{
  "model": "image classifier",
  "dataset": "crops of objects in photos (Visual Genome)",
  "train_examples": 61751,
  "image_size": 32,
  "crop_scale_min": 1,
  "horizontal_flip": true,
  "targets": ["object"],
  "num_classes": 300,
  "arch": "resmlp",
  "norm": "rmsnorm",
  "norm_position": "pre",
  "activation": "star_relu",
  "parallel_block": false,
  "moe": "soft",
  "drop_path": 0.05,
  "num_experts": 16,
  "moe_every": 1,
  "expert_mlp_ratio": 0.5,
  "slots_per_expert": 1,
  "shared_expert": false,
  "patch_size": [4, 4],
  "conv_stem": false,
  "layers": 12,
  "width": 160,
  "label_smoothing": 0.2,
  "loss": "cross_entropy",
  "optimizer": "muon",
  "muon_scale": "match_rms_adamw",
  "lr": 0.0041,
  "momentum": 0.85,
  "nesterov": true,
  "orthogonalizer": "newton_schulz_5",
  "adamw_lr_other_params": 0.00085,
  "l1_shrink": 0.03,
  "steps": 18700,
  "batch_size": 128,
  "epochs": 38.8,
  "lr_schedule": "cosine",
  "final_lr_fraction": 0.05,
  "warmup_steps": 1870,
  "weight_decay": 0.1,
  "adamw_weight_decay_other_params": 0.05
}
Rows from block 2 of a small image classifier, named by matrix and row number. Rows with one number within an expert belong to one neuron, the router's apart. Each number is 128 + 24 x the weight over its row's rms, rounded and kept within 0 to 255. All counts start at 0. Numbers have three digits each. After the name is the row's rms in percent of the matrix's.
After each expert's rows are labels from the 100 images, of 14976, where the router gives the expert most weight on average: "colour at peak" is the nearest of a few named colours to the mean colour under the peak. Only what is clearly more common there than usual is listed. The data: crops of objects in photos (Visual Genome).
# router: slot weights (model.blocks.2.mlp.router.weight, 16x160, trained with AdamW), inputs 0-159
# up: expert up (model.blocks.2.mlp.up, 16x80x160), inputs 0-159
# down: expert down (model.blocks.2.mlp.down, 16x160x80, transposed), outputs 0-159

# expert 14
router.14 109:128173101108088109105099145136128102130093131106155177108107126148126125099127110149161145131137158123132146141116104122143153141104111096135154135134096135079172161125151107143103130123154111109117095148142121136133135134131157100136098112117109082124089121138129105218159093107112105128133126105113108102126145094120114161113131167143170138156115113156103116114156082093146148107099149142145091138143107129109118100100115139080155109132112152136143126114165093097111093100083184
up.33 386:128127128128126128128128128128152130129129106127035129128130134128129127128128128128128128127128128128128183141128104128128140122121127128246127128130127128129131128129128126128128127128128129128128129128128128128135128128127101128128128000129129128129128128128128128114128128128128130127127127130128129255123128128128122128128127128128128127128128231128128128128128130128126128128128128128128128128128129128129128128128112128150128128179128128128128128128128128128128128129129128
down.33 349:128124128127127127123129123128128128127129128128127127128128190128129000125126128131110126129127128127126126133127126131124127127128127127142128129130130128128129237129128126126127128127128126127127123128126127175130127128127118125128133124114126130128130131127124127242128129128129128126129129128131128126125128128129127120129131128130129125128128255126128129117127128125122128128124134128120127127093129129198128093127128129125127113126127131156126128128128128127128128130129128
up.36 366:128128127128127127129128127128128105128128131128123247128127128128131128128128128128128128126128155128128132134128121128127132129129127128130129128126128128187128128121128127127128126128128128129129128128128128127141126128128091127128128255098132128128128127129127124127128129127128129103128180128125125048126128128128128128128148128128127128128127105128128128128112126000124128127128128128128127128126128128129128128127129128099128128129128128128128128025128128128128128114127121
down.36 388:131070130128129128130129129126129000128126128129128132128128129128128128130126128128128126122128127128128128129129128127131128128128126128128128128129126132128130155134131128129128128129128129127124127128134105128127128128128136134128129130125128127127130125111128128132128129130127127124130126126132129125128129128129129114126127127130129255127126130129131126037129128148129130128128226127126044130128129126087128131129128127129127125033127126128128128131128128126168129125130128
up.41 286:128130128127131128128128129128126130128128128129000129128128129129127128128128128128127129126127129128126137125128000128128128128128127128137128122128128128122128127126127127128128101129128128128128129128129129128126128128128127128129128127122127123128128127128128128128128123128128117187128128126128122127168127128128121132128128128128128128128128125128128128128128127041128128126128128128127127128128128128128128128128102128126128128157128127128128128092127128128128128129128128
down.41 334:130129127128128127128125129128120130128125131127128133127127170128128128126128127173129129126128128127128129120125126127125127107128128128130128127129124128128129123121129128164127126127127127128124130128255128128129128128130081128127130127121124131127129255132130125123128128126128130121131125128128130128120127128128127126125126128126127118128129144127127127128124128214133128128128128130144077093129186127127128125129128128127130126151127115140127127128128128127103128129131126
up.44 423:129126128128130128128128128128127128128128128128201128129119128128127128128128128128128127128128128128128129133129130128128111129128129128124150127127128128118127128128128129128127128128128128129129060128128128128128128128128128128128128135103128128128128129128128128255127128128128128119128127128128129128127128128127127126128127128128128128128128126128128128128128123126127128128128128128128128128127128128128128128129128128059128128096128128128128128130128128128128128128128178
down.44 284:128124130126127127129129133129095132128127128128129128128129130130128118125129129095060130120128127129131127129130132146120127114125127128129129125128128128128129126183129174126129129128127128132125127129127125000116130128127125129128159132164123127128130125129129130070192127125122130123154128128127131091125128131127128101091133126120126121127128119067128133126128127124130124127131086038081132129151129130141128155129129130135129130129126112114127132126128130127126129126129130
up.58 279:127168128128128128129128128128127122128128127126129184129128128127129128128128128128128128126127241129139211135127128128128129130094128129126129128128128128128125128037128129128127155127128130127129128128127124128128128128128127128128128127128224128127129128128128129126130127128128125118128255128126127131000128128128129128128099128128128126128128123128128128128124126134086128127128128128128128128128128128128128128127130128123128128128128128128128128149129128129128127128128127
down.58 283:128119128129128129129129129129116014128131128128131135128128000129128132095127128134127127069129124126127126128129129125129126139124125128126128137130123128129128027113128143133128130128128129130130127127130129131131128129127128126127121104106131126128127115140124128128124128122130255166127130129129128126128128126130128129129127129058126134128128027126129125113128129116129128128137218127127121129177130127123128126128128132128128129126132131128128128129128128128128127116127120
colour at peak: brown

# expert 8
router.8 090:112176145113151156073132135160112097129113110099176160104111167101128141084130154170147181118132134080073124129130129055124083125104117156146131146176134100177110116115133126121081122154132122143094100167154130111136132101128152086115144143128124107103107091114152103166143129135144116104104140100128095095141131105125132184124154150143160147127126137090089113163114154133137095091111109153143143121137123129149120141110148128109119149109155102159121107105134133137114110129117107
up.17 392:127127128128122128127128128128128128128128127125165128128127127127015128128128128128127128125128128127128055136127127128128136129128128128145128126255128128255127127127128118127127126128128128128126127128128128127128128127127050128126128163105133128128127128128128127128127128128128113192128128128128127127082128128128096127128149128128127130127128128128128128127127127128126127128128117128128128128128128128126128128128128128127128127128128128129128128127128128129127128127127127
down.17 328:129160127128128126145131131128129135128128129128128131127129124128128244120128127131130130127124128129128125095128127124126126152134129128129128128125122128095130141192124129128128129128128129125126127131132127123139128128129128124131130126038127106128134140097132130126129129129127128128129127126254130125130131128133129029124124129130126132129125121161095175143128127129121127128121049129240148128134141128032128119128127129128128131128131130121128131126128130126103127130129128
up.39 451:127130129128128128128128128128128129128128128126126074126128126128129128129128128128128127120128130128116116126128129128128147128024128128142125129127128128215128127122128127128129120128128128077128128127116130128128128128128127128127128127118000128128129128128128126087126125128128160017127128128122128129071128128128128128128127128128128128128128196128128128128128128128127128128128128128128128128128128128129128128128132128180128128124128128126128128120128128127129128128128127
down.39 454:128128127128109127129128129128127128127127131128010125127126126125130031135126128126116129132128125127128119128120127127127121039129125128089128125127119130071130214124123128126127127128127128130124128128126129131126126130126126130128128129115128129127129130129128127130128129130128128098125127128128128129129128126127128128124125128129130019128129237070128127129132127124127128127129116127111126127126129128123128127128127217127177127127214127133126126128128125126095124126127131
up.53 421:128127127128127129127128128128125000128125126128129129128128129128122128128128128128128128146129059128128208125128055128128129124065128128175128130128128128135128127126128127128128129128128126127127126128128128128128128128128151127128128130127117128128127127128128128128129128128128092127128131129187127000227128128128097128128133128128128129128128124128128128128129128168129126128128128128128128128128128128127128128128128128125127128127128126128128128108128128128128128127128128
down.53 446:130126128128126130128128127128139000128126131128127128128128129128128131129122129125130127133127142128128070127129128097126127111130128127128128129129128127128052130125128127128122128128128128132128128128192127115128128128128255126128128122118129131128130098128128128127128128205128128126128126128127129128075128130128129130127128128125127140129129085046129130128130128162119128128128131098124127128130129129074128128127128129129126128126127127130129127135128127069124126125128131
up.63 368:128128131128155128128128129128126130129128127128132128127128128129129128128128128130129129129129134128127205253128139128128129255130128128179128129131128128137130128129128140128128113128128128130128129128128129128127128128128128128128128164178000128128084128129128127142128127128128127129128132127128127120106128129128128129128181128128128130129128125128128128128127128124135128129128128128128128128130128128129128128130131129130128128131128127128128127122128128130128128128128124
down.63 420:125185129128128129129129127128128132127127128128131136127131112128127126130132128091129127104212128129127126129129129126127129124128131129139128128126123129128103025127128127126129132128128127128128128128128129137131128128125127129128129125130127122127129119136126129132128128124131126128115128128104127146122128126129130134127129128126130110130127000128131112145124127128246129128129127127138130123162124127224128136129129127129128129123130130125128128131129128129129128144130130
up.70 361:128124126128128128128128127128127127128127128126129129128128127127142128128128128128128127127128128128127200132127128128128128129115127128255129127104128128138128127129128181127128115127128128128128128128128116128128128128128128128127128172131128128128128126128128128127128129127128127128128167129097127129126127128128255124128127128127128131128128128128128128128126126130127127128128128128128128128127127128128128128128128128125128128127127128128128128081128128128128128128128129
down.70 333:127110128128129128128125127128128120128129162127127128128129119128130026128129127122136128131251126128127129127124128132136127047000131127139128128129129124130117125142127129131128127127126128128129128127132129128125127128128073131128136129128127125128130047128128128129124128126131137129130128128126127125133127127129128245123136128128130097127129169124128121128128128129145128129128167123127128131128128124127128126129129126128128128129126129124130124127128128126127127124125129
colour at peak: black

# expert 2
router.2 105:133130109127128107102156077135168107150120144100121167110164167155131128109146132103130137112124138115099087112121134149135128123156124149121154108134103136171154138106136155120125124143113130176153108167123121151141142085126144097120136109128145166102116138145110119138124166094100171138161166141110123110124148101150159099086128184184141157119130112124163161128066152097095119123172128137133149157143102121136170127106109176100160126144131135135170163075119151134083131124098162
up.9 299:128163128128128128128128128128129129128128210129221134128128129129129128128128128127128128128128165129050205128128038128129129190127128128129138255127128128121129128129128128128129129128128128128128128129128212129129128128128135128129128201129121128129128127128128128196128128129128129134128127128152128129123128128128083128128164128128128201128128127128128128128136128084131128129129128128128128128128128128128128128128127128127128128166128128128128145118128128116128128128128131
down.9 406:125120129128128128129128127130128129128128126128129128128128137129129130131127128111128128175128129130129107255127128124129128125126129128129128128128127132128128205131128128128128129128128128129128125128130126222076128128128173132129136143130129161129128142128127128128128128130128128127128128128128128127127128129128129136129127128129128131128129103081128115127127129166127126128128133127079127138126129128255128129127128130128128128074129128127129127129128128128126128124128129
up.24 216:128128128129186128128128128128130127128128148128130157128127134128127128128128128128128128090127128128127129123128134128128129128124128128255128127127127128246128127122128130128127217128128128128128129128128130128127128128128129128129129127129204128128125126128128128128129145128128124130128124128127128119127128128128129128127130128127128127128128129128127128128128126114128128142128127129128128128129127128128128152128125127016128128063127129129128128117128128129128128129128141
down.24 150:135051125128126129105129130130126117128136131127127130128129126126127124127129128143126125163132135128125130132127132135132127126106127127134128131124111126128128023142127128127125130127128129130126198128135128128116128128132117137128128151118128131133128159128137128127128128127132255129131131128127127129123128128128126128036131129121129129128127128126131127116133128138150125127134161144180127129126131133125129106133131137128143128135125255125129129128130127128129128134122129
up.25 245:128199128128130128128128128128139129128128130128156128128129126128130128128128128128128127127128152128128128125128135128128149128130129128074139137124128128139128130125128130129128126129128129128128128127128126129130128128128194127129128090129127228131128128129128129137127129128128146128128226128129128126255128128128255128127130128155128126128128128128127128128128131045128128128128128128129128128128128128130128128128128128128129128127128127129128128127128128127127128128128129
down.25 258:000097129129129128128128127128129131128123127128130126128128127128129136135131128128129129155129126130130128127129127131081128171133128128128128129127130129125120127134127122130128130127129128127129124128107130115128128128128128128128128000082129184129129130122128129127128123128128128130128085124130128255128128139128124131129143130135131104129126108129133133130128127128129128129127135128127128130122128210128128127131128127213128129128125128129129129138128128129130129128130129
up.28 205:127134128128040128128128128128127128128128125128012128127130126128128128128128128128128129128128129128128130164127127128128129121116127128152124133128128128126128128128128128128128086128128128128128130127128000128128128127128128128128128118128157099127128115128128128153128127128128119137128137128122128211124128128127255127128127128128128088128128234128128128128128123134229126129128128128128127128128128128128128127130130128126128128128128128128128129121128128128128128128128131
down.28 239:125128127128142135130128133129123124128126128128129123128128129128128122125126129055174133135128127127128127255130127103134125117125130128129127127129128155128128139127123129126128128128127135127131129128174131145117128128124136170128127182128128132126122126124127127127126128145128124130126117128116127122131128120127127133123128128130128120128128255127124109128127128128155124128128128125140131125128129126151128126128127127124124128123131130119126126125128129128130128129128125
up.29 343:128130128128127128128128128128133128128128122128129127128129128128129128128128128127128128107128150128127122157128255128129134133128128128028129128064128128127128128127129137128128134128128119138128128128128128128129128128128128128128128123136130154128128127129128128137128146127128128122129128133095128228103128128128133123128130128128127146128128128128128128128127128235139128130129128128129128129128128128128128128127128128127129128144128129128128128124129128128128128129128132
down.29 188:133131130128128128128128152127123128129128128128128142126130124129129127129130129140129127123125128127127128126125129151126129158126215128127128130128127128128129130207128158130128128128128125129128096128131127123128127128121124126128126128110128127128128081132129128208131128128129128129133129129127127126074127128139132126128131127126116255130128125130128124144126129121128128129127088128124000128142127127129128127128127128128130127128129130126127129128128128143127129128127128
colour at peak: brown

# expert 10
router.10 100:138143136145176141117114152148106109100144140155145135147120117127136140128143099128154105132142113091085163126154109112100084131132118112117135102149171125126112155111089110160132093155090177119108137138158135119156088133129119118157095159136092142117129079096122136163125095166181130163129110103167097145137143102095140177119147093142132135169168126104106128114123131128107142122094128141077111087089166116154119116179126145122137116118130085158108113089110115159141118079133094
up.0 341:128126126128128128128128127128129122128128130127127129128128127128128128128127128127127126127128140128124142160127127128128129130126128128124129191128126128128128128127128127128128129128128127128128127128128128128215128128127089127127127098000128128129128126128128128128122128128128130132128120129126129125063128128128126127127180128128128248128128128129128128128127131122186128128127125128128128128128128128128128128127125128125128128162128128128128130124128128127127128127128129
down.0 459:128139128128128127127128149128125126128128127128128127128128126127128128104129128127127128125130128128128128126128128128068128000128127128138128128129128129128129128105128129128128127128128128115128135128128128127129128128128127127128128128080128128128127123129134128129127128097128128129117128128128128129126129120128128126125128128134127143128128127130128128122126128127127127128135136129235128124128129129128128231130128127128129128128127128157128128128128128128128128132132126
up.13 367:128128128128127128128128128128127128128128127130127128128128128127127128128128128128128128132144101128128128132128112128128128126124128128131128128128127128255127128126128128128128127128128127128128128128128128128146128128128056128128128194112126129128128128128128128128128143128128128127128150128114128142128128128128131127128141127128128140128128255128128127128128128255055128128128128128128127128128128128128128128129129128128128128125128128128128128126128128128128128128128127
down.13 374:127129128128128128128130127128131145128127128128127127128128130127128118138128128128125129132128127128125123128131128128129128137127129128125128128130127128128130228123131128127127128128128126129128128128125126132126128128125142135128128109125127130128128129125129128129128128141129128128128128128128128128130130119130128003000128128130129066128128145125128127091128128129123128129128128123121127132128128128144128122129128128127127125128127132129127127131128127127129127127113127
up.22 328:126125129128115128128128128128111127128128128128145130128126128128123128128128128128128125170128129128128126129128125128128125127127128128187129129126128128127128129128128128128129000128128128127127128128128128128151128128128127128129127129127115128128128128128128034129128000128128122125128129127064128127114129128128126129128130128128128126128128124128128128128127125127128128092124127128128127128127128128128128126127129128127128128255128128129128128127128128128129128124127100
down.22 365:131127128128128128129129128129128130126128128128130117128125130127128238129128128129134107125128107128130128129128128128162127129120128128119128129145124127129129137114127129127127128128128128128127134128128125128129128128129128128127129112035130126128128128114128127129125128128128128131129128128132128054128127127131127127128123129125125255128130109099128127106126128126128123129131080127125128128124127128129128124127128126128130102071128097129129127128128128128123128114129130
up.32 414:128108128128087128128128128128129127128128126128068129128123065129128128128128128128128128128128130128127133130127044128128130169127128128129137078107127128129128127128128129128128123128128127128129128128128128129139128128128085128128129149189130140129125126128128128128128242128128127130128255128124128195128128128128130128128130128128123129128127128128128128128127129129128128128128124128128128129128128128128128128127085128107128128126128128128128128079128128130127128129128198
down.32 348:133117128128127129129128131131108131127128125128128125128128124127130018128127129115134138129128125129127131184127128125139128128132131127125128128126121127128128188126127125129128129127128128128129165128127128185127127128128197127128128080250129127130128132127129128124127126127126126129128126128128128127128127129127128128132132127129131113129129128017151127131128128122127121128125152162129129128117139142255128128128128128126129128013119126120129126128129127128128128128128129
up.33 336:127128128128131128128128128128128130128127123128135127128128128128128128128128128128128128127128126128128255180128126128128129129020128128129128132128128128128128127130128126128128129128128126127128128128128128128127128128128131128128128130151126129128128128128128128126128128128128126137128130128127128129128127128128124127128127128128128134128128127128128128128154129131127127128128128128128128127128128128128128128128128128128128128255128128128128128127128128128128128131128128
down.33 277:127122129128129126129128127128128125129126130128126135128130124146131126126130128127128130132160129127131122129128132128124128093127130128129128126128078126128123130127125129127127140128128127131133127128178129130128129128127130126127129128127128128127131106126133129130126128157129128128129127128126130128117129130175128255125127130125127130129128119128129094132129127140142129128132160129216127128124131128128128128128128137128131133127128129037129129128128127125131128133129130
colour at peak: black

# expert 5
router.5 089:142197154158128107121117110169116114153171159094176156129123122140164154131160143176158140136142169120089109177121150105110138169108102140119148149117127152122163133143147170154140084123129149176146130151127126154145159133192143079158123121141136130129112140153148133145125134099145145147139102141107142128101140110115138158123168143153117139155143127123153153118109138148137119138174148161133137129138126126133155163158165160132180129178118165187127130118163139154129160136121133
up.9 298:128128128128129127128128128128125130128128128082135125128126128127127128128128128128128128127134126128128091255128133127127127128128128128129126120128127128127128127148128182128128067128128126128128128128128128127123128128128128128123128145132128128125119128128127126128132128128128128122127000127128128123127127127127126076128127128128129124128128125127128128128128006126139128125127128128128128127130128128129128128127210128127128126144128128128128114128128128129128127128124128
down.9 292:136127129130128130129128127127140123128126128127128250128126129127128129115130128127128115127147099128127147130123128126113128125126127128128128130126130129128124097130126126126128129128128126123128132129111130120129128128130129130128128147127132121128131127124125128135129129128139130128128126128130128125144128128129129135128135126132127123131130131039133128123129130127233116130128235000129126126227129127128128132125127130128127126127121128064128130130128128128192128124130130
up.17 346:128255127128129128128128128128128128128128127128128203128129127128128128128128128128128128128129127128128127139128137128128127125131128128128128129128128128130128128129128128128128123128127128128128128128128128128133128128128129128128128122123127178129128128128128128127127128128128130129127130129124128134129128128128118128128128128128128123128128129126128128128128129000127128128128128128128128128127128128127128128129128128128128128255128127128128128097128128128128128128129128
down.17 373:128124127128128128129129128129127131128129123128128128129126128127127131173129128128119127126129127128128125128127130125118125129126127128128128128130129129128129131000127127129128128126129130126128130128122129000128127128127132129128133129122129109128128124128129128127128128130127128119128125128184128126130128129126129128128128128192128130129129128122129128124128128120000130128128127200128128130129127128125129104131128127129130129128083126127128131130128129129128129122129127
up.30 308:129127129129126128128128128128134125128128128126255133128128155128127128128128128128128128128127139128127094236128128128128148127129128128151130199129128128183128127128128128128129130128128128128128128129128138128127128128128136127128128126127124133131127128128128128128128129128128128124127048128132128014255128128128128129129134128128128129127128130128128128128126129128128128128128129128128129128129128128129128127127129128128128128126128128129128128126128128167128128128128128
down.30 292:129155129127127128126127127127133128128125128128127129130129127129130130124133127124128130125131128127128129128127131179121128117127136128127128128125131129126129100135127126129129128128128129127127126128102128130129128128124127128129134128130128109128128135130126128131129128125129130246134133127132129131126128137119129128255127128128132139128127066133127128142133132134144128127130147127121129126129129127137128113129128000134127131125129129134128131130128129130124130134131129
up.35 373:128127127128126128128128127128127128128128128000127129128128128128128128128128128128128128121128255128129127128128129128128252161131128128125128133124128128118128129134128128128128127128128128129128128128128127128129128128128129128128128127128129129128128129128128128128128123128128128067128107129085128131089127128128108127128126128128128129128128128128128128128127127128127128128128128128128128128125128128128128128127194128128128128137128128128128128130128128128128128128128061
down.35 303:130111128128128130127128194130121129127129128128127116128124090127128043108132128126127130130127123130129127125126128123167127213129129128128128125128151128126124128150186134131129129128129128127131137129127130216129128128155084117129126124165128131128131123130128140111128131124127128141139127128128129100129130128135129129131126130011125108126120132125125128000133129140186130127130128150122122131132132133123128124130127130130130125124128134128128135128129132127126128089128128
up.39 359:128255128128127128128128129128128125128128128128136100127128127128129128128128128128128128128130128128128109125128125128128129127129128128128129128129128128127128128134128131128128127128128128129128127128129129128128128128128128129128128168128126127128128128128128127128129128128128128129129106128124128128000128128129139128128129128128128141128128129128128127128127127128127128128128128128128128128128128128128128128125129128128128127122128128130128128128128128127128128129128129
down.39 259:132139128128128130131128128128123110128145125127130132127128134128128127133131128094021127145131127129129130129129129130126127129128045128124128131129130124128128125025127128130128128128129128127130129128130128140129128126131124127127000129116127132128127139125131129130128126126130130116128128129126128127122128132129132133132129132124128138126126127126128128127127129128131128127122187221102127127132128127121127130127128132126130127127128128177127131128129129131128128128129128
colour at peak: pink

# expert 3
router.3 091:105150140109113085136135102098153116134114170110144165101138175116165123121134141118122086121083163122095135143107152133108131166122135088107134141083104131102176138112099133111147099129122138165155168096126133126148108155128141112140117088084150140136108111143107101155120095084146146117108110156084092121156144115097156147099159142175138168131086141118118112117116099111112130110117076132133113153127115128145131152110132144100157114185078112127104128094134123120113150086075104
up.2 294:128255129129129128128128129128128082128128128128050141128128125128127128128127128128128127126125141128126127128128126128128128128130128128000128132106128128128126128129128128128128110129128130128128130102127077129127128126128127128128128165125122161127128128127128128131127128128128222125128126127135127124036128128127128128127129128128128128128128074127128128128127128077125128127127129128127126128128128128127128128128128128129128128195128128128127127128127128083128128127128117
down.2 372:128123129128128127128129129129130101128129128128128115128128127128128255126128128127129124127131050143129128128128128127128126161135128128128128128132128129127128129050128127127128129129128130127127129129129127130129128128127128122128130123000128127128128129126130128128129127128128128128136127128128130129129128128127129126127128126129127255128128075127132140127126128129129131128080060128132102124128128128119128128129127130131128128128129128130127128128128128127128130129128126
up.16 305:127129128128167128128128128128128133128128128129129139129129128128137129128128128129128128128128147130125142132128125128128189130046128128133129131128129128131128128126128130128128131128128128128128138128128133128132128128128128128128128000125255128128131128128128129128127129128128128147128124127056128133129128128128121128129130128128128132129128125128128128128123051127125128128128127128128129128128127128128128128131129128128128128228128128128128128099128128128128128128129129
down.16 224:124128128130128129127128134130127125128128127128129131128128124128124126138037128112106128065127128128128132064129126128129098164161129128106128128137119109128130132158127125130128127128128128129126117130131128000131128128134082124127118128049126126128128127126134128149128132125128129127128127128130133124121130125129128058129131126129126108131130133126115127123128132118125131127130103128133126123086127128065128111130126129129129128126129128129128131129129134127124128126200128
up.32 476:128081128128129128128128128128128128128128156128127155128128131128128128128128128128128128127128133128128127151128129128128128129128128128000128128128127128128128128141128128128128126128128128128128128128128128128128128128128128128128128131134128130128128128128128128128127128128128129034128231128241128126085128128129128128128128128128128108128128128128128128128128129003198128128128128128128128128128128128129128128128128128128128128189128128128128128128128128128128128128128133
down.32 240:028073126128126128128130129128129110128130120128128129128130126131128121131183126130139128140158119129128132128127130126136128130129128128135128132131093122127127125134126129122128130128128127128128122130140131130244128128126063128128128111128127129128128115125128128131133127151130091116255127127130129128125129126127128163129128131133128127128126122132131128186129125128141128128129159122130125053170129129130128129129127116130128185000127130121128128129129127128132128127128126
up.46 342:128112128128126127128128128128084108128128129097130127128128128128128128128128128128128084128156124128125123255128130128128131128125128128128128128128129128130128128127128125128128127128128128129128128128128128128128128128128128127120128129089102128128128128128128128129127128128128127126128087128128128127085128128128127050128127127128128129128128135128128128128128128131255128128128128128128128128128128128105128128128129128189128128255128128128128128181128128128128128127128126
down.46 561:128128128128128128128128128128128125128127128128127127128127120128128078127128128131127128127146128126110128128128145127127120110126139128127128128128129128128128140092129128127128128127128129128128128128127128140128127128128000128128125128139128128128128125127128128128129129126130129128127129128127128128128128128128129255111128128129127102128128255129129128128129129128131129128129128130127128129128135128128128180128128129128130128126127128127128128128128130128130128128129145
up.61 271:128129128128127128128128128128126124128128127127122127128128128128130128128128128128128128127131229128129216128126126128128131133137128128139128128108126128184169128126128162128128104128128126127127128128128128128101128128128130128126128187170130088128128127128128106128128128128128127126128115128103126126159128128128128128128255128127127128127128117127128127127128126125218128131128128128128127128127128128128128129127128128010127127148128127128128127005128128128128128128126126
down.61 335:133128128128129129129129128128128108128072129128128126129128130127128174136129128125145126115128128128129127127129127130132128136128113128129128129127126128128127114128128111127128130128128128106127127128130128125126129128128146128128129128130128131128130131128128128135128128139128126127127127128134129128141128128130128126226126128127151124128127113128128127012129128126029127129128255129125129181133128128128129128119128127129120127127128127128130128130129128128128128124125130
colour at peak: pink

# expert 9
router.9 082:155167137158148107126122124094103073132167092109130096153128101142126122130124114133127083105169079120119140190092206131094109142127108114118145105128146099139123126105075138145124076094142113170111092133149138116106118143117121109138099122131162145123102107148113146125136118094132144113163086124087134160096115115101125128149109132123099144130135135119131146106141142131175157112163124124119150110160128117136100132154071077099152113174102126115141117145139110177152121120119147
up.1 255:127255128128128128127128128128105154128127129128128129128127116127127128128128128128128128127128129128127129120128129127128128255132128128077128128127127128126127128128128084128128135128128128128128128128128128127134128128128129128128128128127128128128128128128128128128128128128128128127127129128129128130000128128129112127128130128128123128128128113128128128128128127131126128127128128128128127127128128128128128127127129128127128128128128128128128128125128128128128128127128124
down.1 212:127136130128128128126126130129145125128125127130128060128127127126128128133127128108128130115128124128131128128130136127131128128128130128255127126128171128128127123116129129163128129128127126129163129128128128131121128129136137123127128130124128129128127024129129129128129124128134129174137128128129130126255128129128127119131127127128129155128128119129128136132142129126125129127139126132254127128128128129119128089128128126130123121126130151125129127128129095171127128129128126
up.12 283:128131128127200128127128128127084116128128057128123126128128125127119128128128128128128127130128127127127125137128128129127128143129128128139123121244128128123128128127128128128128111128128127129127128127128128127051128128128127128128128128126128131121127128128128128127126128128128000127127091118128128143052128128128127128127128128127128127128128129127128128128128128126205128127128128128128128127128128128128128128134127128132128128144128127128128127136128128128128128127128127
down.12 194:130127127129125129130130118130129128127127128127130143128126125125122176121130128127124130128130131131129130129126127128119129148138127128017128127126146131128127162176131116115128133127131128128119127129068130126132128130130127121129133123100125112131131147128130128116128128110122132131127128128125129127131128131129128173123142121124128255126136000129129129128255128119118128127126128113124128126114128137112129136128128133130131129130122141130128130129128126131130126124131083
up.13 337:128153128128128128128128128128231052128128131128093130128128129128255128128129128128128128129148133128130127156128135129128128126134128128000130128085127128119128162128128142128128076128128129128128128102128128128130128128128129128128128127106128128129129130128128128129128129128128130126128098129129128132130128129130126132125129128129127127128128183128128128128128128255131128129128128129128128128128129128152128128122128128127128128129128128128128128128128128128128129128128128
down.13 306:130099131130128128127127129127150128128131163128127128128127130128128130132110128130124136146127128128122128128128255130128126091046128128106128129255127129128127149113128132128128129128131128123130128128128128147127127128131075131128130130126129126127125133083127128131128129127129130130109128129131128104132130126129129252130122128162128127129128219129140131165131128161134131128130135127129128128128126129128128123129128128128129130130123128130128128129129129128125132122130130
up.19 268:128164128128165128127128129129128124128128057127102124128128129128131128128128128128128129126128128128128147142128130128128129079172128128142128142126128128120127128127128129128128128127128128128129129127128127128128128128128128128128128128130126128128128128128128128128129128128128130125128022128129127255117128128128125129128128128127128130128128127127128129127127128188127128128128129128128128124128128128129128128126132128129127128031128128128128127146128128129129128128129125
down.19 187:132017127129128129128128128127132105128130130128128132128128128128126127127117128127128130145154133127132110131125127137129128130000124128120129130147065126127129149194130128130129127128129128127130129128133131134127126130127181129128141118120128125128128123129128127131093130126128133129131128129134128063128128125130131182163131127127132126127127122088130140127128129091131125129130127122138130130139123014127128128133128127127128128132128128126127128128129130128142122123026135
up.24 246:128025127128129128128128127128128000128129115127123131128129127128128128128128128128127127059103127128127255063128059128128138126129126128128127136129129128132127127130128127128128128128128108127128127128128127128077128128128109127127128130130088128128128126127128127128127128128128128126128127128134128132126128128127125128128129128128128128127128131128128128128128129078135128128128128127128128128128128128128128128129127128127128128189128127128128128127128128128128128128128127
down.24 267:128118130129128128128128136128190038128128128128127123128129133128130127231127128128130127125124130131126128211128127132129128129132128128126128128128129127128130124225130127128129128128129128128128129128142130128086129129129132130129126125131129168128128125179129128128128128158128129131128128129131129128126128128128128127129136128128128129095127157128129226061131128129130130128132127000127129130129129129130129128131129128131126127126128128129130127129129126129126129128128130
colour at peak: white; cyan