config.toml
horizontal_flip = true
arch = "resmlp"
norm_position = "pre"
activation = "star_relu"
drop_path = 0.05
patch_size = [4, 4]
optimizer = "muon"
lr = 0.0041
nesterov = true
l1_shrink = 0.03
batch_size = 128
final_lr_fraction = 0.05
Rows from expert 8 of block 4, named by matrix and row number. Rows with one number belong to one neuron. Each number is 128 + 32 x the weight over its row's rms, rounded and kept within 0 to 255. All counts start at 0. Numbers have three digits each. After the name is the row's rms in percent of the matrix's.
# up: expert up (model.blocks.4.mlp.up, 16x80x160), inputs 0-79
# down: expert down (model.blocks.4.mlp.down, 16x160x80, transposed), outputs 0-79
up.14 479:128124130128124128127128128128130000128128125128127128127128127128129127128128128128128129128213112128128175114128099128126130129131128128159128128129129128128127129125128125128128150128128120127128128128129128128129128128128255129129128135
down.14 501:128135130128128129128129120128146133129129133129128124128128129128134132135126127124136127145027136128128111050128128130131127128127130128129128128174129129128129128132127126129129127128129128128130125126128129125125128127128181124128173128
up.54 450:127126128127127128128128127128126127128128128127127131127126026115126000127128128128127129123128132126128127130128131128127125128127128128131128128124127128000128128127128119128127000128128127128128128127128127128167128128110127127127128130
down.54 374:128124125128126128129128123129123138126130123129130126128131128128122104129126128136128124077127131129129129069126129155168128154128120128124128129134124128129131127156127127128128255126126126128130127128129115126123127129138135112127122129
up.66 447:128129128128129128128128128128128128128128128129126255129129127128128128129128128128128128122128132128128131255128125128128128131102128128151128130128128128128097128127128128128129136128128128127128128128129128128255128128128127128128128129
down.66 307:130118128127128136124128128129117222128129123128128020129131109128131120125255128126129128121141134132134000126125124130058125102129173127129128160133133134128130108120153126130128138125132131125144132130126138133039128129128111130128131122
up.73 410:128127128127128128128128128128156082128128189127128129127129128128128123128128128127127128126128134128125125138128188127129129129134128128084128129044129128129128134000128127128128052128128128128128128128153128103128128128128069126128128135
down.73 561:123134127128127128127129128133128129127129126128130129127129131125000137127127127126126133128126127128128073129127128130255127127129131128132128129125136129128127127133126129127127133128128128132128130128131128130127128128128133127128129121